Weights of a small self-supervised image encoder.
Training: muon at rate 0.0022, 12800 steps, batches of 512.
Rows from block 2, named by matrix and row number. Rows with one number belong to one channel. Each number is 128 + 32 x the weight over its row's rms, rounded and kept within 0 to 255. All counts start at 0. Numbers have three digits each. After the name is the row's rms in percent of the matrix's.
# convs0: expand pointwise conv (model.blocks.2.convs.0.weight, 64x16x1x1), inputs 0-15
# convs1: depthwise 5x5 conv, stride 2 (model.blocks.2.convs.1.weight, 64x1x5x5, trained with AdamW), a 5x5 kernel
# convs2: project pointwise conv (model.blocks.2.convs.2.weight, 24x64x1x1, transposed), outputs 0-23
convs0.0 100:066111162095143103104162137128096181157078122115
convs1.0 117:128125118116126136122081091126133100048051097130110069074115126118110114126
convs2.0 125:120123169102127124099132140189173073136121099126101142145152080198128176
convs0.1 111:127091090076130081140166131127187119162124168156
convs1.1 089:124124131130120131122121120116136133103100133116155206203159121146198195149
convs2.1 114:136097136043114164145083183166132142119096105114134104126101081145146170
convs0.3 085:075143209115130139149124150092166139164137154154
convs1.3 103:120135146152138113151227209138124147190173142133137116109136130129120113125
convs2.3 109:161109164107147129133141095182205143139158155108079130124177173088137136
convs0.4 117:189143123090137145117133169067174099117135171139
convs1.4 099:132133108107129131134112115133115139189179136119146215213149129140152158144
convs2.4 098:128098134139136119166160148180141115204131193142146116164098106129165181
convs0.5 169:182083133125127120171075108166095130142094113082
convs1.5 121:124125131129125123122124119121121109086079105117088052041085117106102092103
convs2.5 119:131146049128152101099094118121182139151095177201156130099118144113129128
convs0.6 073:120124171078081142130116095105126155205096123132
convs1.6 091:124117112114128124122143171157108125196227184122122130160166132117093114135
convs2.6 062:190143153144128112151112074132114171141160111124136068122093147083172073
convs0.7 096:203146116087150136146137103126097098086176160138
convs1.7 088:125125124124126117131167172135102142225221152124146156152146132134117117133
convs2.7 107:052093125108124146132146132066089134142110132092133153150097143057109167
convs0.8 102:156118107106126085097135113183052088109135152138
convs1.8 116:122124137133122128122109109129134109053058116134110049056115129123102102122
convs2.8 116:140133115079119120153193069129145078127137154104190084170143142135162116
convs0.9 113:201124117168134182132124091067117121120101138116
convs1.9 089:129127106106127116128156148130114147219209137120151184187151134128122119134
convs2.9 062:175098082156143157092152160191107161160156099077138114076114127108140141
convs0.10 078:174098129142188174144102098067141140130091114120
convs1.10 095:133131117122134134128140129124131113100119158036083200204141109141151152125
convs2.10 045:122126096142122174140118146192211152122131097102192139135111128108161093
convs0.11 106:119099167118100123212095124086134145092109149155
convs1.11 132:130130132131129128124118116121116093071067092118087061051088124113101100116
convs2.11 172:144119107119163086106183155121136168072113121105125166187182137140077117
convs0.12 097:114162166130139171149114057113149164165113175144
convs1.12 096:129125125123126127116106110114135130088084130139172218218173126126113110135
convs2.12 075:163101143125095132174021150158106166163121125117149122133175113125142128
convs0.13 077:165112152124181185137098085078148150147092116120
convs1.13 095:127131132125124122099083168169150189194068048123123122131152128127124128131
convs2.13 040:115156105137130163151113112200225133131122097101164161136106126116151099
convs0.14 110:179155135147063105132114109143142113173104084083
convs1.14 087:126122130130126126128123126126140117085092119124136176172133107150224212149
convs2.14 089:118141095090168142123107016170139127139111174150112119138125113140103106
convs0.15 099:175090114072151106123144128070164105142149168154
convs1.15 106:128127130131129122137169168137137153159167163127102038039101124119136134120
convs2.15 086:108119135117172124221065121136135135145127164095137122127165188112140160
convs0.16 089:193101142112141119132145112140131112152112048077
convs1.16 112:123131136138135122131162162132131126107115128131100039045105121102082078099
convs2.16 095:119135171106183162161126084160159150160087107093144096050135117115114146
convs0.17 099:143133083102128077113119103096090143125105210125
convs1.17 103:133130135136130134137132132135122126138145134116136214215137130150193195147
convs2.17 099:112113120064139154137064135135165147094069156105099145082123123105128071
convs0.18 085:153138137135184183139100093081143152153073124106
convs1.18 097:128129124127131140150106107139072080150203148156183164073071119115127135144
convs2.18 048:114151109144130162148117119201223131133119090101168161134115123112150094
convs0.19 077:143150122103194104136112110069142154139100176171
convs1.19 098:136137120122125150154139092107076066098220183145168131099108133132127115132
convs2.19 053:100161117121131143156120109172212102112114098126172197144102132113157091
convs0.20 108:129100108107072130110112117076097126183099081162
convs1.20 063:129126098100126127120097098121120140172161131107150228202127120138165155127
convs2.20 129:154200168108146126159134130106144169108127148110166100101079068113179129
convs0.21 098:167134129153064150132134112098161128102198095104
convs1.21 120:120124139128122121119130126120128098069085106128092051056087131116085083107
convs2.21 107:115186159126121107130131159089133090096099163150108115161144093160140216
convs0.22 060:123151168155148102158131056126093167150178105130
convs1.22 093:123127125124127136129106105144077076165188143166177085067108117124174151095
convs2.22 038:133159090162125163132130127217200145142137090102164149124130120115169116
convs0.23 069:122174139170119105146131052129101175136178121120
convs1.23 101:128135124116127108107109166149133172174086071127163187095069106106094160158
convs2.23 028:141151082151115155139125144213190144131142071098168159133106121123161130
convs0.25 088:135168145152075124135145101122056148125179144088
convs1.25 087:128127115113132127131107092127115140182171134111121194207138131111082061108
convs2.25 056:154131083172118152124103205184101147159151080110111133096131115140134180
convs0.26 102:140195157156122130142126103141171109100157199113
convs1.26 101:129128127127132136128118122136114124174183140112141215222160123139152158149
convs2.26 096:089025101140106144131104140155130156174146125095146167112137164128112163
convs0.27 086:107064129124066141134105129084101121181130091150
convs1.27 063:134137171182148129166203188157111138132110117119095080086092132122101101122
convs2.27 110:188132117125120156123146119116117118133156092199070168168131170136074155
convs0.29 121:153163101126117117081161122148121094203130098082
convs1.29 098:121124121113119129138142137134119153217205148130146196194142127138141137132
convs2.29 129:161156092134126048087116113126164110130117118161155194154166144150095160
convs0.31 067:180123089079135092133130129086157102137134197143
convs1.31 101:122128158154123131147164162147124097040045098123112108096098123136154156140
convs2.31 079:108112116148150095142135136162140132054127197128080091151125192114152157
convs0.32 091:186136111145112105129132142105174085100161199124
convs1.32 083:128132144147135120148188181146132155167176158141126069086133133110072074107
convs2.32 080:093147146098156151156128150151146114151112225081134106098108136085101164
convs0.33 098:119141075144130119055113122163132087143133082083
convs1.33 108:126123125123124133122091098124133101059067105128094056058098132118103105122
convs2.33 140:120084159123143174161177122073155160087175139070101118131128124144126078
convs0.34 075:092152160106157110137119086101139178167076174141
convs1.34 095:136126087088133130145169174140121125105100116111090089066091118150193183132
convs2.34 051:102111137103156128166072136141160154108119169072074093138163164132148072
convs0.35 071:176131088107147144127156101173124114083161139062
convs1.35 059:117136199195121122139192180129141125082097132132120074085123134131112108134
convs2.35 080:074121177133129108131110104150170163093119133117192072099122107097150183
convs0.36 142:072163108141129150117159131105114042153096138130
convs1.36 116:121125127123120122137149146134124157184187160126163190196166121146175174141
convs2.36 178:141137096175120109159099154131118131115172124174148102146135072042085131
convs0.37 123:078104123057144101115151117114117149136056128149
convs1.37 102:136132118121130131138146150137113147214199140117149203194143130135145142133
convs2.37 104:138138101216142133103114141089121201125109087113140153114096101089097112
convs0.38 099:076126147094152120099113071120123155131075087171
convs1.38 106:127123123125126135114101108119122131137134132120155206207165130154187192160
convs2.38 076:139154118161137158118141116138135127123053208108112134101121124091088061
convs0.39 138:168109094126147065127136114064178118137111145163
convs1.39 100:133136132134138127147178181153112140215211141117131176167123126133132126126
convs2.39 101:131167147082088174146097117165151064146083112161163127117187132144146111
convs0.42 076:085178184146091151142111078107137139135147166162
convs1.42 090:121124135126118126120130127115136094071073103117120084085115126155206204146
convs2.42 058:145088114091082156100035174126087145115145147147105137141143117158160149
convs0.43 121:173096112108138119107153096178065087170132139111
convs1.43 105:131139119117136126140162156137109141221206129106140196177130124133134127131
convs2.43 126:076141152178149156149099160119114157127115108170088177097161098132096189
convs0.44 137:192088126103126140174088086161100099138105101107
convs1.44 105:125128134131125129135141137128141157171178157131160203209163124141175173141
convs2.44 126:136112168174071133150155169110093162108160075101097172177120112153146128
convs0.45 087:184133108089101118135158127110094115105161207136
convs1.45 098:132120105110119122113092091111118114140146122112149225214141123149166158140
convs2.45 086:150108120165106080194147146138063128144090178091136163130075143120123120
convs0.46 105:191150119145065113138111102142126109161121093070
convs1.46 106:123129131126120128122103101117127147164152133117160238218146133132133136134
convs2.46 095:118110132078135068139093054091161134142140120120157154182117168168111117
convs0.47 108:121099117077129079128159118096182130165122188145
convs1.47 103:135131124123131138139121122141123149192190153142164162176172134117056068121
convs2.47 097:146104130081131158184044144179112152156107158092121114101172125116139127
convs0.48 099:176134108094096145119168179109130109079176165136
convs1.48 123:124130139136126126130126125126139116062068121131089049058099128107084097114
convs2.48 124:142143146141122166077130083128150113061157056142134116104174121125079155
convs0.49 093:110134164111168169153121073098165167161106169148
convs1.49 099:123121129123119142136093106144131170214206160118108078077102115119125118109
convs2.49 075:142131150164125107180050139142143143204123114093128107118189149129136105
convs0.50 081:080101114157173122100113203147112125172136158124
convs1.50 101:129116129135120126133157159138126156201200154127156194198156134129136148140
convs2.50 116:159102185122167114179121130179164162145145190143166139135092115101090107
convs0.51 117:111159143106083136109116106101184105200154156111
convs1.51 096:131128112113127136135135137136131147195192143122152204205148120138165164139
convs2.51 115:156092135089197140126130132179160188160107131110183080125125126096152124
convs0.52 085:109093117063146079116134079117138131179090118152
convs1.52 094:125122120121123123112104093099138103053061101128144145144149117143203189136
convs2.52 074:163148151115112081156128167099157156193106097090112114093109140083070147
convs0.55 090:131176173131068141148111092081148179134097138131
convs1.55 125:129127115118128127097077085108131095037038101132118105102123129129133134129
convs2.55 109:105123127128127153121150156114057088105094145126174155188102059155137153
convs0.58 099:146185142125175114135135117157171131056124163099
convs1.58 057:122161191183149136161168174170128103111109113114092096082077130117098109116
convs2.58 138:090190162091096115107117135151138176092157177109189123087134095128152120
convs0.59 096:115149147094155093161099089107107151133191072148
convs1.59 098:128126131131130131124122116121132132133135131094136215214154122151186188158
convs2.59 047:168108118159144174116180160191152111129129119052173096104125126112147108