config.yaml
arch: "mobilenet_v2"
model: "self-supervised image encoder"
dataset: "retinal OCT scans (Kermany 2017)"
train_examples: 98430
image_size: 32
crop_scale_min: 0.3
horizontal_flip: true
translate: 0.06
color_jitter: 0.6
cutout: 0.4
method: "moco_v3"
norm: "batchnorm"
hidden_act: "gelu"
depths: [2, 4, 4]
kernel_size: 5
stem: "single"
expansion: 4
widths: [16, 24, 32]
projector_hidden: 1024
projector_out: 128
projector_hidden_layers: 2
temperature: 0.1
target_momentum: 0.996
init: "trunc_normal_002"
residual_init: "zero_last"
optimizer: "muon"
muon_scale: "match_rms_adamw"
learning_rate: 0.0022
momentum: 0.95
nesterov: true
orthogonalizer: "polar_express"
adamw_lr_other_params: 0.0013
max_steps: 12800
batch_size: 512
epochs: 66.6
lr_schedule: "poly"
final_lr_fraction: 0.05
warmup_steps: 250
weight_decay: 0.09
adamw_weight_decay_other_params: 0.05
Rows from block 6, named by matrix and row number. Rows with one number belong to one channel. Each number is 128 + 24 x the weight over its row's rms, rounded and kept within 0 to 255. All counts start at 0. Numbers have three digits each. After the name is the row's rms in percent of the matrix's.
# convs0: expand pointwise conv (model.blocks.6.convs.0.weight, 96x24x1x1), inputs 0-23
# convs1: depthwise 5x5 conv, stride 2 (model.blocks.6.convs.1.weight, 96x1x5x5, trained with AdamW), a 5x5 kernel
# convs2: project pointwise conv (model.blocks.6.convs.2.weight, 32x96x1x1, transposed), outputs 0-31
convs0.0 104:106130085131138103120136131137111119090078138143129122133137092190139102
convs0.1 111:119131134135098178113167094127113139135146132096117128158130117150190117
convs0.2 123:115161102126104147145117136133197094109146127120124178124103140144120116
convs0.3 090:166140130149123153096100168148117095142167130086142126102146163143131129
convs0.4 065:094113092075114153110110109091127131136133144148166100147124120099159129
convs0.5 120:139138094116130091120160063143154124131113162169120113123105115150115131
convs0.7 094:149098133125101130104114102138097122152158140145123103100103144122160065
convs0.8 096:100134084125137090099139137145127126127078131114093162104173130146121143
convs0.9 072:141129116076128102104164099092151149114139137130119119159115184120145127
convs0.10 075:082113073144111122125147119120119155131157090130141111152145090098146144
convs0.11 107:104122107123079178130151111104112103124129130125093117089123094143159109
convs0.12 114:127180116112151101119120107126165131128082146147133135113173140170147135
convs0.14 108:092108083071127144109116148124111125131135098151138098129127156114169113
convs0.15 090:119116140108140124133123111132149123139095093134112094112155137065167169
convs0.16 095:136121119102127138103081087109122111154159132151136127083087165139135119
convs0.17 103:108158104147149133140101143139152144150094128100133151165126101171096161
convs0.18 091:142126101141118122105129081161122084131130155121148084119115120179138102
convs0.19 080:158149150121149130117177155119123109169122150142146153157125128176145160
convs0.20 086:143116102095108145103103082119111122114155122125120097094096151119137080
convs0.21 092:165127090120105135110134084144098094118143155099146082116108150134136111
convs0.22 105:126106116158127140151114110096142107168082117097099118166109156112116155
convs0.23 096:091132073125125100108142152136120107152104145101110176121153149156118131
convs0.26 087:107150158152153158131110152089132132147090131128088150111164141117167118
convs0.27 114:079127112128130171105114145083146145138127091093096123100115110146143143
convs0.28 117:089160123119119133109128132159122134114101083124081094115089149161116134
convs0.30 087:156143092152118087143128055148136162121124134146145110137121141154127129
convs0.31 104:118129123107155076124104128106142121124137105154104155103111096124088177
convs0.32 084:121055154122127116151136095133172117154146145130117138110117147141157150
convs0.33 085:121123146115110146112085072140128116126109102126126088094144135088146162
convs0.34 104:196149132103156130104108106149138128150122138111095160117121129089152135
convs0.35 117:122114149122118122130134115136158114136099117158123102133131137067184174
convs0.36 095:165152137114115102097171129135128103128133103112128082172112148167137130
convs0.37 130:137156111138069149114086119123138083129145121149129142114082131110127097
convs0.38 112:139175135116096087106153130129147114163102133134097113155131105174143141
convs0.39 103:137109163123139130116183128117096142112133108075101160159125132154148113
convs0.45 099:145108107150177135098119129145124128175141123148133170076105150140134131
convs0.47 098:110158103121117123088172165126119132121133165118115113168115120182118126
convs0.48 108:086127167138135096103138178120121112136135133125125146159139093162164151
convs0.51 078:127124113085123154113111073097147102132118142111147096106155127145157163
convs0.52 099:109126112098150154119124096072129141103095123113167113133101097111158143
convs0.53 078:082114111123072133109111132137115132120113188098126132104132151128120160
convs0.55 094:149142097090134118161113143109174127108110140112122107116181124116154093
convs0.56 124:114176160125125141128094111076145086132136151130105132119134149145161099
convs0.57 101:181101086116129105115165117126169125102129161118145116129132129164154117
convs0.58 049:120139124108144156163101105146127106121153144158165142102129141116184165
convs0.59 117:144109104118136185115092089115140129115147112157117155123135130181149113
convs0.60 065:127140138098108119095099097145111112127158123093153124135168129150187122
convs0.61 087:130136144124092060129149129155169118129133128147088114140124154162148116
convs0.62 118:120155123092120145121104122108120090127115104104170092158138122124146183
convs0.64 118:085146112105109140129112132169105088153123107153108121113103157108172121
convs0.66 107:125150117110122112128126118133070100164096109107120152126063129108130126
convs0.67 094:121119121098076133107131154118149123161142109134107097086131130081161120
convs0.68 083:129122153169145140146103105148069142122128127134141111115104110103181149
convs0.70 081:158112137091175119114117094169145137156134116098139148124170117158111120
convs0.71 094:126099146078121151096079136130093128168121128139143144093121129117157109
convs0.74 108:135132091094104119165124139101136157115124134103105130115168164110171100
convs0.75 074:175128140128139156147103127110126164126108180116147113151090128149158156
convs0.77 102:116102097116070105120167119125131142146144142104161124165104142161129150
convs0.78 121:138125120143136067105126117115140124149123086079134116126080095144129115
convs0.79 061:090122134127120124108132207135158106157146116126124134110128101155160132
convs0.80 084:089173117154116117120163163117111120153171126122113152156087138142134141
convs0.81 096:136092125144145129091078090141119114132132104123166136086093111137138104
convs0.82 078:103105118089125093126155147132111137114122108137093127081125147081163151
convs0.83 086:136126119117128115102173062152148117142112165149123122126097096159119132
convs0.86 106:137096134122111148124088100154075127157094120129158129111152096125162139
convs0.87 098:115134114131144092129152093101125142127156117102116088127127154101189154
convs0.89 091:099094107110101071106161121150132123131148153117132126140095104171128115
convs0.90 105:147119146130114124113073087124107097135139157157103126102114121090168123
convs0.91 099:138124124151164175088166163146143110122115138086119149101131117161134131
convs0.92 095:163124118166125141093128127108112199160137152131129144132108098105135141
convs0.93 110:117118091098143106118096128134130127098103126086145126098142161110136070
convs0.95 095:129137101123176119126170122083127114107116165125129134148145075096118131
convs1.0 090:125138153149136128147182184145128150179182143132132129130133128129123116127
convs1.1 092:131126123129129129132132135135124143169172147124145189187146127138162159137
convs1.2 107:126128126124126121116112111114123107087086105130101076081106130106094097113
convs1.3 108:131126119120129127118098096120123108080078108119102084086100121113108106112
convs1.4 113:133134150152137138126122128134130100064069106099100124116088118121114114116
convs1.5 088:130121114116122128133133131133132146179178147130146186185145128137147147137
convs1.7 129:128123119122122123101090085096128090078074089126118114113116128133134134135
convs1.8 082:129125120124128136132128135137141152171179157139155180184159132137136133141
convs1.9 097:141126151158139124135165159135113106075067109133155155155149127123132127123
convs1.10 088:124153165161156124151171167139112143179173133115119136138110134112116119119
convs1.11 108:127129127125127131122104103123123101080078103120095085081095126112121117112
convs1.12 089:123132121118127125138144140133126145188184138133143182184140132127133135131
convs1.14 092:121114120123113131131113113137135142146150149123150187187146114140173169132
convs1.15 095:121124114118119120121111117102124110076074110139146142140149129142179176143
convs1.16 113:128129131131129127136157154133137146138138152123102066067102117107108102098
convs1.17 115:129126125125127125120110108115120104075071099133107077080110132118121122122
convs1.18 120:128128133134127131133123123132124107079077107117092081076092128120114113119
convs1.19 109:123124136129122124119123121119118110093095111126108068068106133113090094121
convs1.20 133:130130140140129132132121122132119094062063090121111100100105132126115118128
convs1.21 097:130131136135129127140157156138128149152146149120115080073110115091100098090
convs1.22 072:122136154145132128131120114131129114076087119126108083080106120115096085115
convs1.23 099:125128121122126118118117114114111099092086092119100078080096130114105106117
convs1.26 122:132127126132132124116110110116118103082074104119098085077096133116112116124
convs1.27 097:125125124125125127134147145135125149179177147127151180181152125135151151133
convs1.28 113:128124115115125124106097098107121092082079094125102091095106129123111114124
convs1.30 092:129136128128136127157173174156141147179187155144124116131146136120115124130
convs1.31 116:127130123124130128117108105117131106074072106129112080078111128126108108125
convs1.32 112:125122136133120125120114113117128103084085103126103079081103129116093095114
convs1.33 110:111097110108091128106082078108137135122121139130143172174140117139144145129
convs1.34 091:130128127127132127132141142136120134180180132123129187186132119132157151131
convs1.35 087:126127112109125131134119122138129147174175148120141189188136122125148148119
convs1.36 091:124144155150135124156176169150133157181181152132135143140132125122129122118
convs1.37 097:124123131127121123134148145132126154182180149132155178178153133133138141138
convs1.38 090:126134121118130126133133132130124142174174136129152191187146133142149151144
convs1.39 098:123130125120125119123117111117114108095083103115105079066106118121101098118
convs1.45 083:129129121122125128127153153126120131194193134126142171169149129135125127140
convs1.47 113:126128127126127131118089090118130098068070101128108097096112124132130129131
convs1.48 084:126120123118123126131153151131122141188184136120139181177134121133146143132
convs1.51 094:127112112112114119102092093096119108093095100120111092089112127109097104113
convs1.52 086:127121120122124123128131132125119139168162134121150191185146129140165164142
convs1.53 109:114107100093114121098071076106127101090092108130134129126131126136138137132
convs1.55 092:125142152151136127158179178155133156172170160133137127134142133125113114125
convs1.56 092:124119122117118126127135135128126146174176144127152186184152124138153150136
convs1.57 114:128126133131126124115106102115126090075070092122107095090103129120120119119
convs1.58 098:107126099091115114101123131093103101142150078102104152155087120113133135110
convs1.59 089:125125124124125129135152151135131146184183147128143179179143126135145145132
convs1.60 093:135128162168132123131159164133126120116109125111113103096102112095086086096
convs1.61 102:124139125121134123125112108122119098093095099122101075078098131114095098115
convs1.62 088:130136138140139132149170174156130147178184150118126149144121112117118108104
convs1.64 095:124124128128125123136166163133124146192188145129145162162147129134119120135
convs1.66 085:128127110110126126137131131143126143168172145116141190185133111130158154126
convs1.67 082:133139151152141134150178183153127139172173140117114128124108113111127111105
convs1.68 112:129136142146134136141134138142148118097103131129090070074101120106099099106
convs1.70 111:127127121121127129118106108125115093093090084129100085084103138117095098123
convs1.71 100:124132152155131127150167166149137143132131146130098080084102117099111107096
convs1.74 105:118117107108115121108093090105128101087083103126108093088113123122107107120
convs1.75 118:126126123123128123116113116119124104095095104115102078071100112103103097107
convs1.77 079:122124122120124125126108108125128137145140136130159191187154128151165163152
convs1.78 089:118115120114127121126125113127155128201208135117132117111112129140121120130
convs1.79 105:124113096095113111092090086087111087129127080143126144143131140123137138132
convs1.80 092:131137139143140136140142146142141136113118139124096068068100132115086095118
convs1.81 131:131125119119126125101091086098123088084078084131119104105117126126128128127
convs1.82 100:123139153151134134148144144151136130112117136124088071075085120107114112104
convs1.83 103:127131133137132124126114111123119099099098093120101083076094131111090092117
convs1.86 122:129131124125132129118109108119130095091092102110089082080078122123118116120
convs1.87 087:124122122121120124122105104121132151195193148123115088091117125125125127131
convs1.89 108:133131130133135135128130134133126107111109108099106087071093114106088084099
convs1.90 117:129131124122130130126113112126122100087091094115086090087079128116104105117
convs1.91 117:127130131129129130118113117120116099093087095114097082073095128117102102120
convs1.92 094:117122127128115119127134133117134144174176147140145181196149126135142145126
convs1.93 089:135120142143126130126170170129120135192187130116136163157127117128130121118
convs1.95 122:121129129127126132121105104122130112067069111125105083085105125118119119119
convs2.0 082:076118130111149138124118117076131113081111138147129140153139135115124089147147133101163164103091
convs2.1 074:174118152129105142154144102141131161144149152114165097113122151124102117143130100140124196126156
convs2.2 099:113138107127122103153090091125108153106116152097174136131146102176118156145172124124106113145102
convs2.3 108:152114112167131146166141130139113122072153118153167128158138125097129127120074149108115095136103
convs2.4 089:115150151100176146107141116157104113187157108125129141108146153143113122104160113168154128124105
convs2.5 143:071132134151117122077132123153158136153115124121133124095165132116187118097137151101151143131126
convs2.7 100:126101128143135094170092140088140120107167115131132140104139069127147087144125095105137145114111
convs2.8 109:080103093144127095149120147137134113147140131110097166172097094125114142119106156145126103090111
convs2.9 061:089155170120090125132136108112124155113163102129121181086148112148124134110119125156081126123128
convs2.10 058:155124150150105128122121130172096132132143101151156137090076120111150137094152175133097128136155
convs2.11 089:109104118122170160102134110163123108146137127149147189140173098121143149105150141111135101149148
convs2.12 108:105132085116161120152129158136156119087159071145123150110134168152143138145129147153126094143123
convs2.14 106:101131142182095149133101153104111132110132117139078146131137122136131106154129096154103180158138
convs2.15 105:123131099143135170132168086136175106084117136134131097138097132122149108134159112087113121142160
convs2.16 103:136113153148169160131100132104146142121166107132078125083100141160145138142130144126095113131085
convs2.17 095:123120128164111149176104125147129105179159168131129111084143153170163127136139138115141109139142
convs2.18 115:136118116158097101113117080127157119162157137143147135150136064105105110174123117127100138123124
convs2.19 080:111129137137122092153149146121111176122117123120150102104133145108152148084142160095093166095156
convs2.20 111:129099150175184150139132107118130128131174088121092130091102110139136123153135152139092125138124
convs2.21 087:142150147111098115115123096168146088159140152143150142169168079120129156137113121114118108095139
convs2.22 058:136182135141138111127091099175142153152133113170126150097089157112123148121117125130159138158109
convs2.23 127:156158122136118164108124103107129123115113125151160108067172149152149106139141111125107131165165
convs2.26 078:113127156142132163102146105132094140104201169133127147110123083123109130125114097141129146151142
convs2.27 103:145145126155093108086130154123120168137119135141168091157115167153136148147122159154135087104123
convs2.28 101:141093096126112149147156160158103155152108121152123143113119095147136113154159163125135137069102
convs2.30 095:127122131109118145134147147119125141111185104164163127158135128124147132143118128116056081117099
convs2.31 100:115126100124114172169115125110134164110134103109124072084116133110131125164134113152161089134123
convs2.32 084:095120104142176104119124152134094140107144084116162137092148119119152126136081090129162135118124
convs2.33 106:147171119111123147132113145142156114076123147164113131115103096150179107153159139138147101150151
convs2.34 112:117114134094121137120111105140112093128124067104154118112145127139143118112143166144139161187091
convs2.35 118:125130106143137168140124092154180093092104118148138113127086120115102136108148167084130129133145
convs2.36 128:110154116112139163140162140150124110131146138088148166079106102112121132143149090154116091090122
convs2.37 098:129107162135126128100146184144131137127134108157105131122107151079120061135091143138139134105128
convs2.38 130:143090134136133139082114117150110098136125151145115149120101092126097132117093084154141143157076
convs2.39 121:071104133147156134077127117121131110134106142159136182149133108130158127123105177107143122143128
convs2.45 070:114095126100141143109115125127145150159142098111153109175103173161120082160132149117112109140100
convs2.47 103:128127089130100141113099112115101127169139141129122142136144185186112152083123146121097127149119
convs2.48 097:180127151125118071132123094129164109135154107144125140153139094093138115129132131082104095118113
convs2.51 116:100104115123126136107159129102114141140093120125134142125114143054092116133132144100081114171133
convs2.52 121:134132092155154127113137155121091097155136101156147085147110090131155095129111084100157123126129
convs2.53 080:112095132152106141115156180118125093126149155092119091139156120143122116116154143148074107108148
convs2.55 106:105139116132116162128093117122104116172139084170116106069163119100095127141123128099129121131116
convs2.56 136:138122128146178113168114144159126087120074134156111135109141165115161109112099145110117118098126
convs2.57 094:170112190119119103097152099137155136125151109170096127146136114119129120117119128164140080121138
convs2.58 072:159101093127087132142162151116170154147101147140146144132097116170147138113096139120138167119100
convs2.59 114:120089144135133115110098162104145090135135117102141104104110109176089140097117132089131147115169
convs2.60 084:111157141129143116175169145124128092156164122099132140100165145115119095109111139141157164099107
convs2.61 112:141128124171137095128105090101152116153124118156144085140130120116104107173151168098139124139168
convs2.62 092:138161149154139098130116133134118107140170120153137104149150090181172107145144095123149154098122
convs2.64 096:113180181133139131145114127121133090088126106096109139140150134080127144168144142156105148126131
convs2.66 072:110118144113150131139137089092102128127124097075168140141081126100172132160116151124133157123131
convs2.67 093:122176144157082125120123124149111097098132105131154161110117156145101129139108188150135110105140
convs2.68 088:117101120091113136122109111168155138111172151105099140084142143152076154116136140159116135103117
convs2.70 095:117129121157102087138141107082142162117101139155122125125099116082146094132089099127142135152164
convs2.71 098:132180152128151126099167118149125140123137155160110090133148117117120146125156156189155118140101
convs2.74 117:165103161108147137125148144188163108122151163108136129133102144124146097134159162105166128124131
convs2.75 099:128125154141129119147104166176184158123140131095141164138141130135119154133162140145095148085137
convs2.77 085:110123169162152197162116134107125183130105154111118111127127119129142152106156120115139109114144
convs2.78 064:109099095098122129115095184147142092139137149124129121114101165119118145121158131095071128132119
convs2.79 063:096130102092147149110121150151145133159121153141163121133098159149121117171150107091102097098152
convs2.80 084:162146110134102100123148106095129150136127108111097168096134113158178128082107149161124112134144
convs2.81 088:119120123165101086144126123108125098114138164143155153068120101107169113119141132167133128096121
convs2.82 092:148130157135167124118103113107105111151136130165120133153166170150150160075115137161130161134140
convs2.83 115:177112100127157131163104112105110099128114133138128130156081115129080135173123092153106131116133
convs2.86 132:123091119130184096124112124138110143141146180163142098119146153103124143100162133134104129089110
convs2.87 058:117133118125072093119095115113122145118106115127094183084144115125105125101088113105101123138121
convs2.89 098:158137078086095087110124115152146090138162109139131151124150132133126126186113119135101126132115
convs2.90 135:136112121159126122145157134085174140138161155130155133133133145160107160100152084120141083133101
convs2.91 087:138117152137147168136123138146089117094099149124109194113120113114125152131109086146162098122145
convs2.92 086:131114138158139150138161093089115119171127168140167156137137140113104101161117135096120081116124
convs2.93 105:116167147148120152170132152121120152167120120192110127145130101139137129106118126162097141174131
convs2.95 079:134163164133107139135133119160146093140084143139168108128130125104155191109106129125094127114104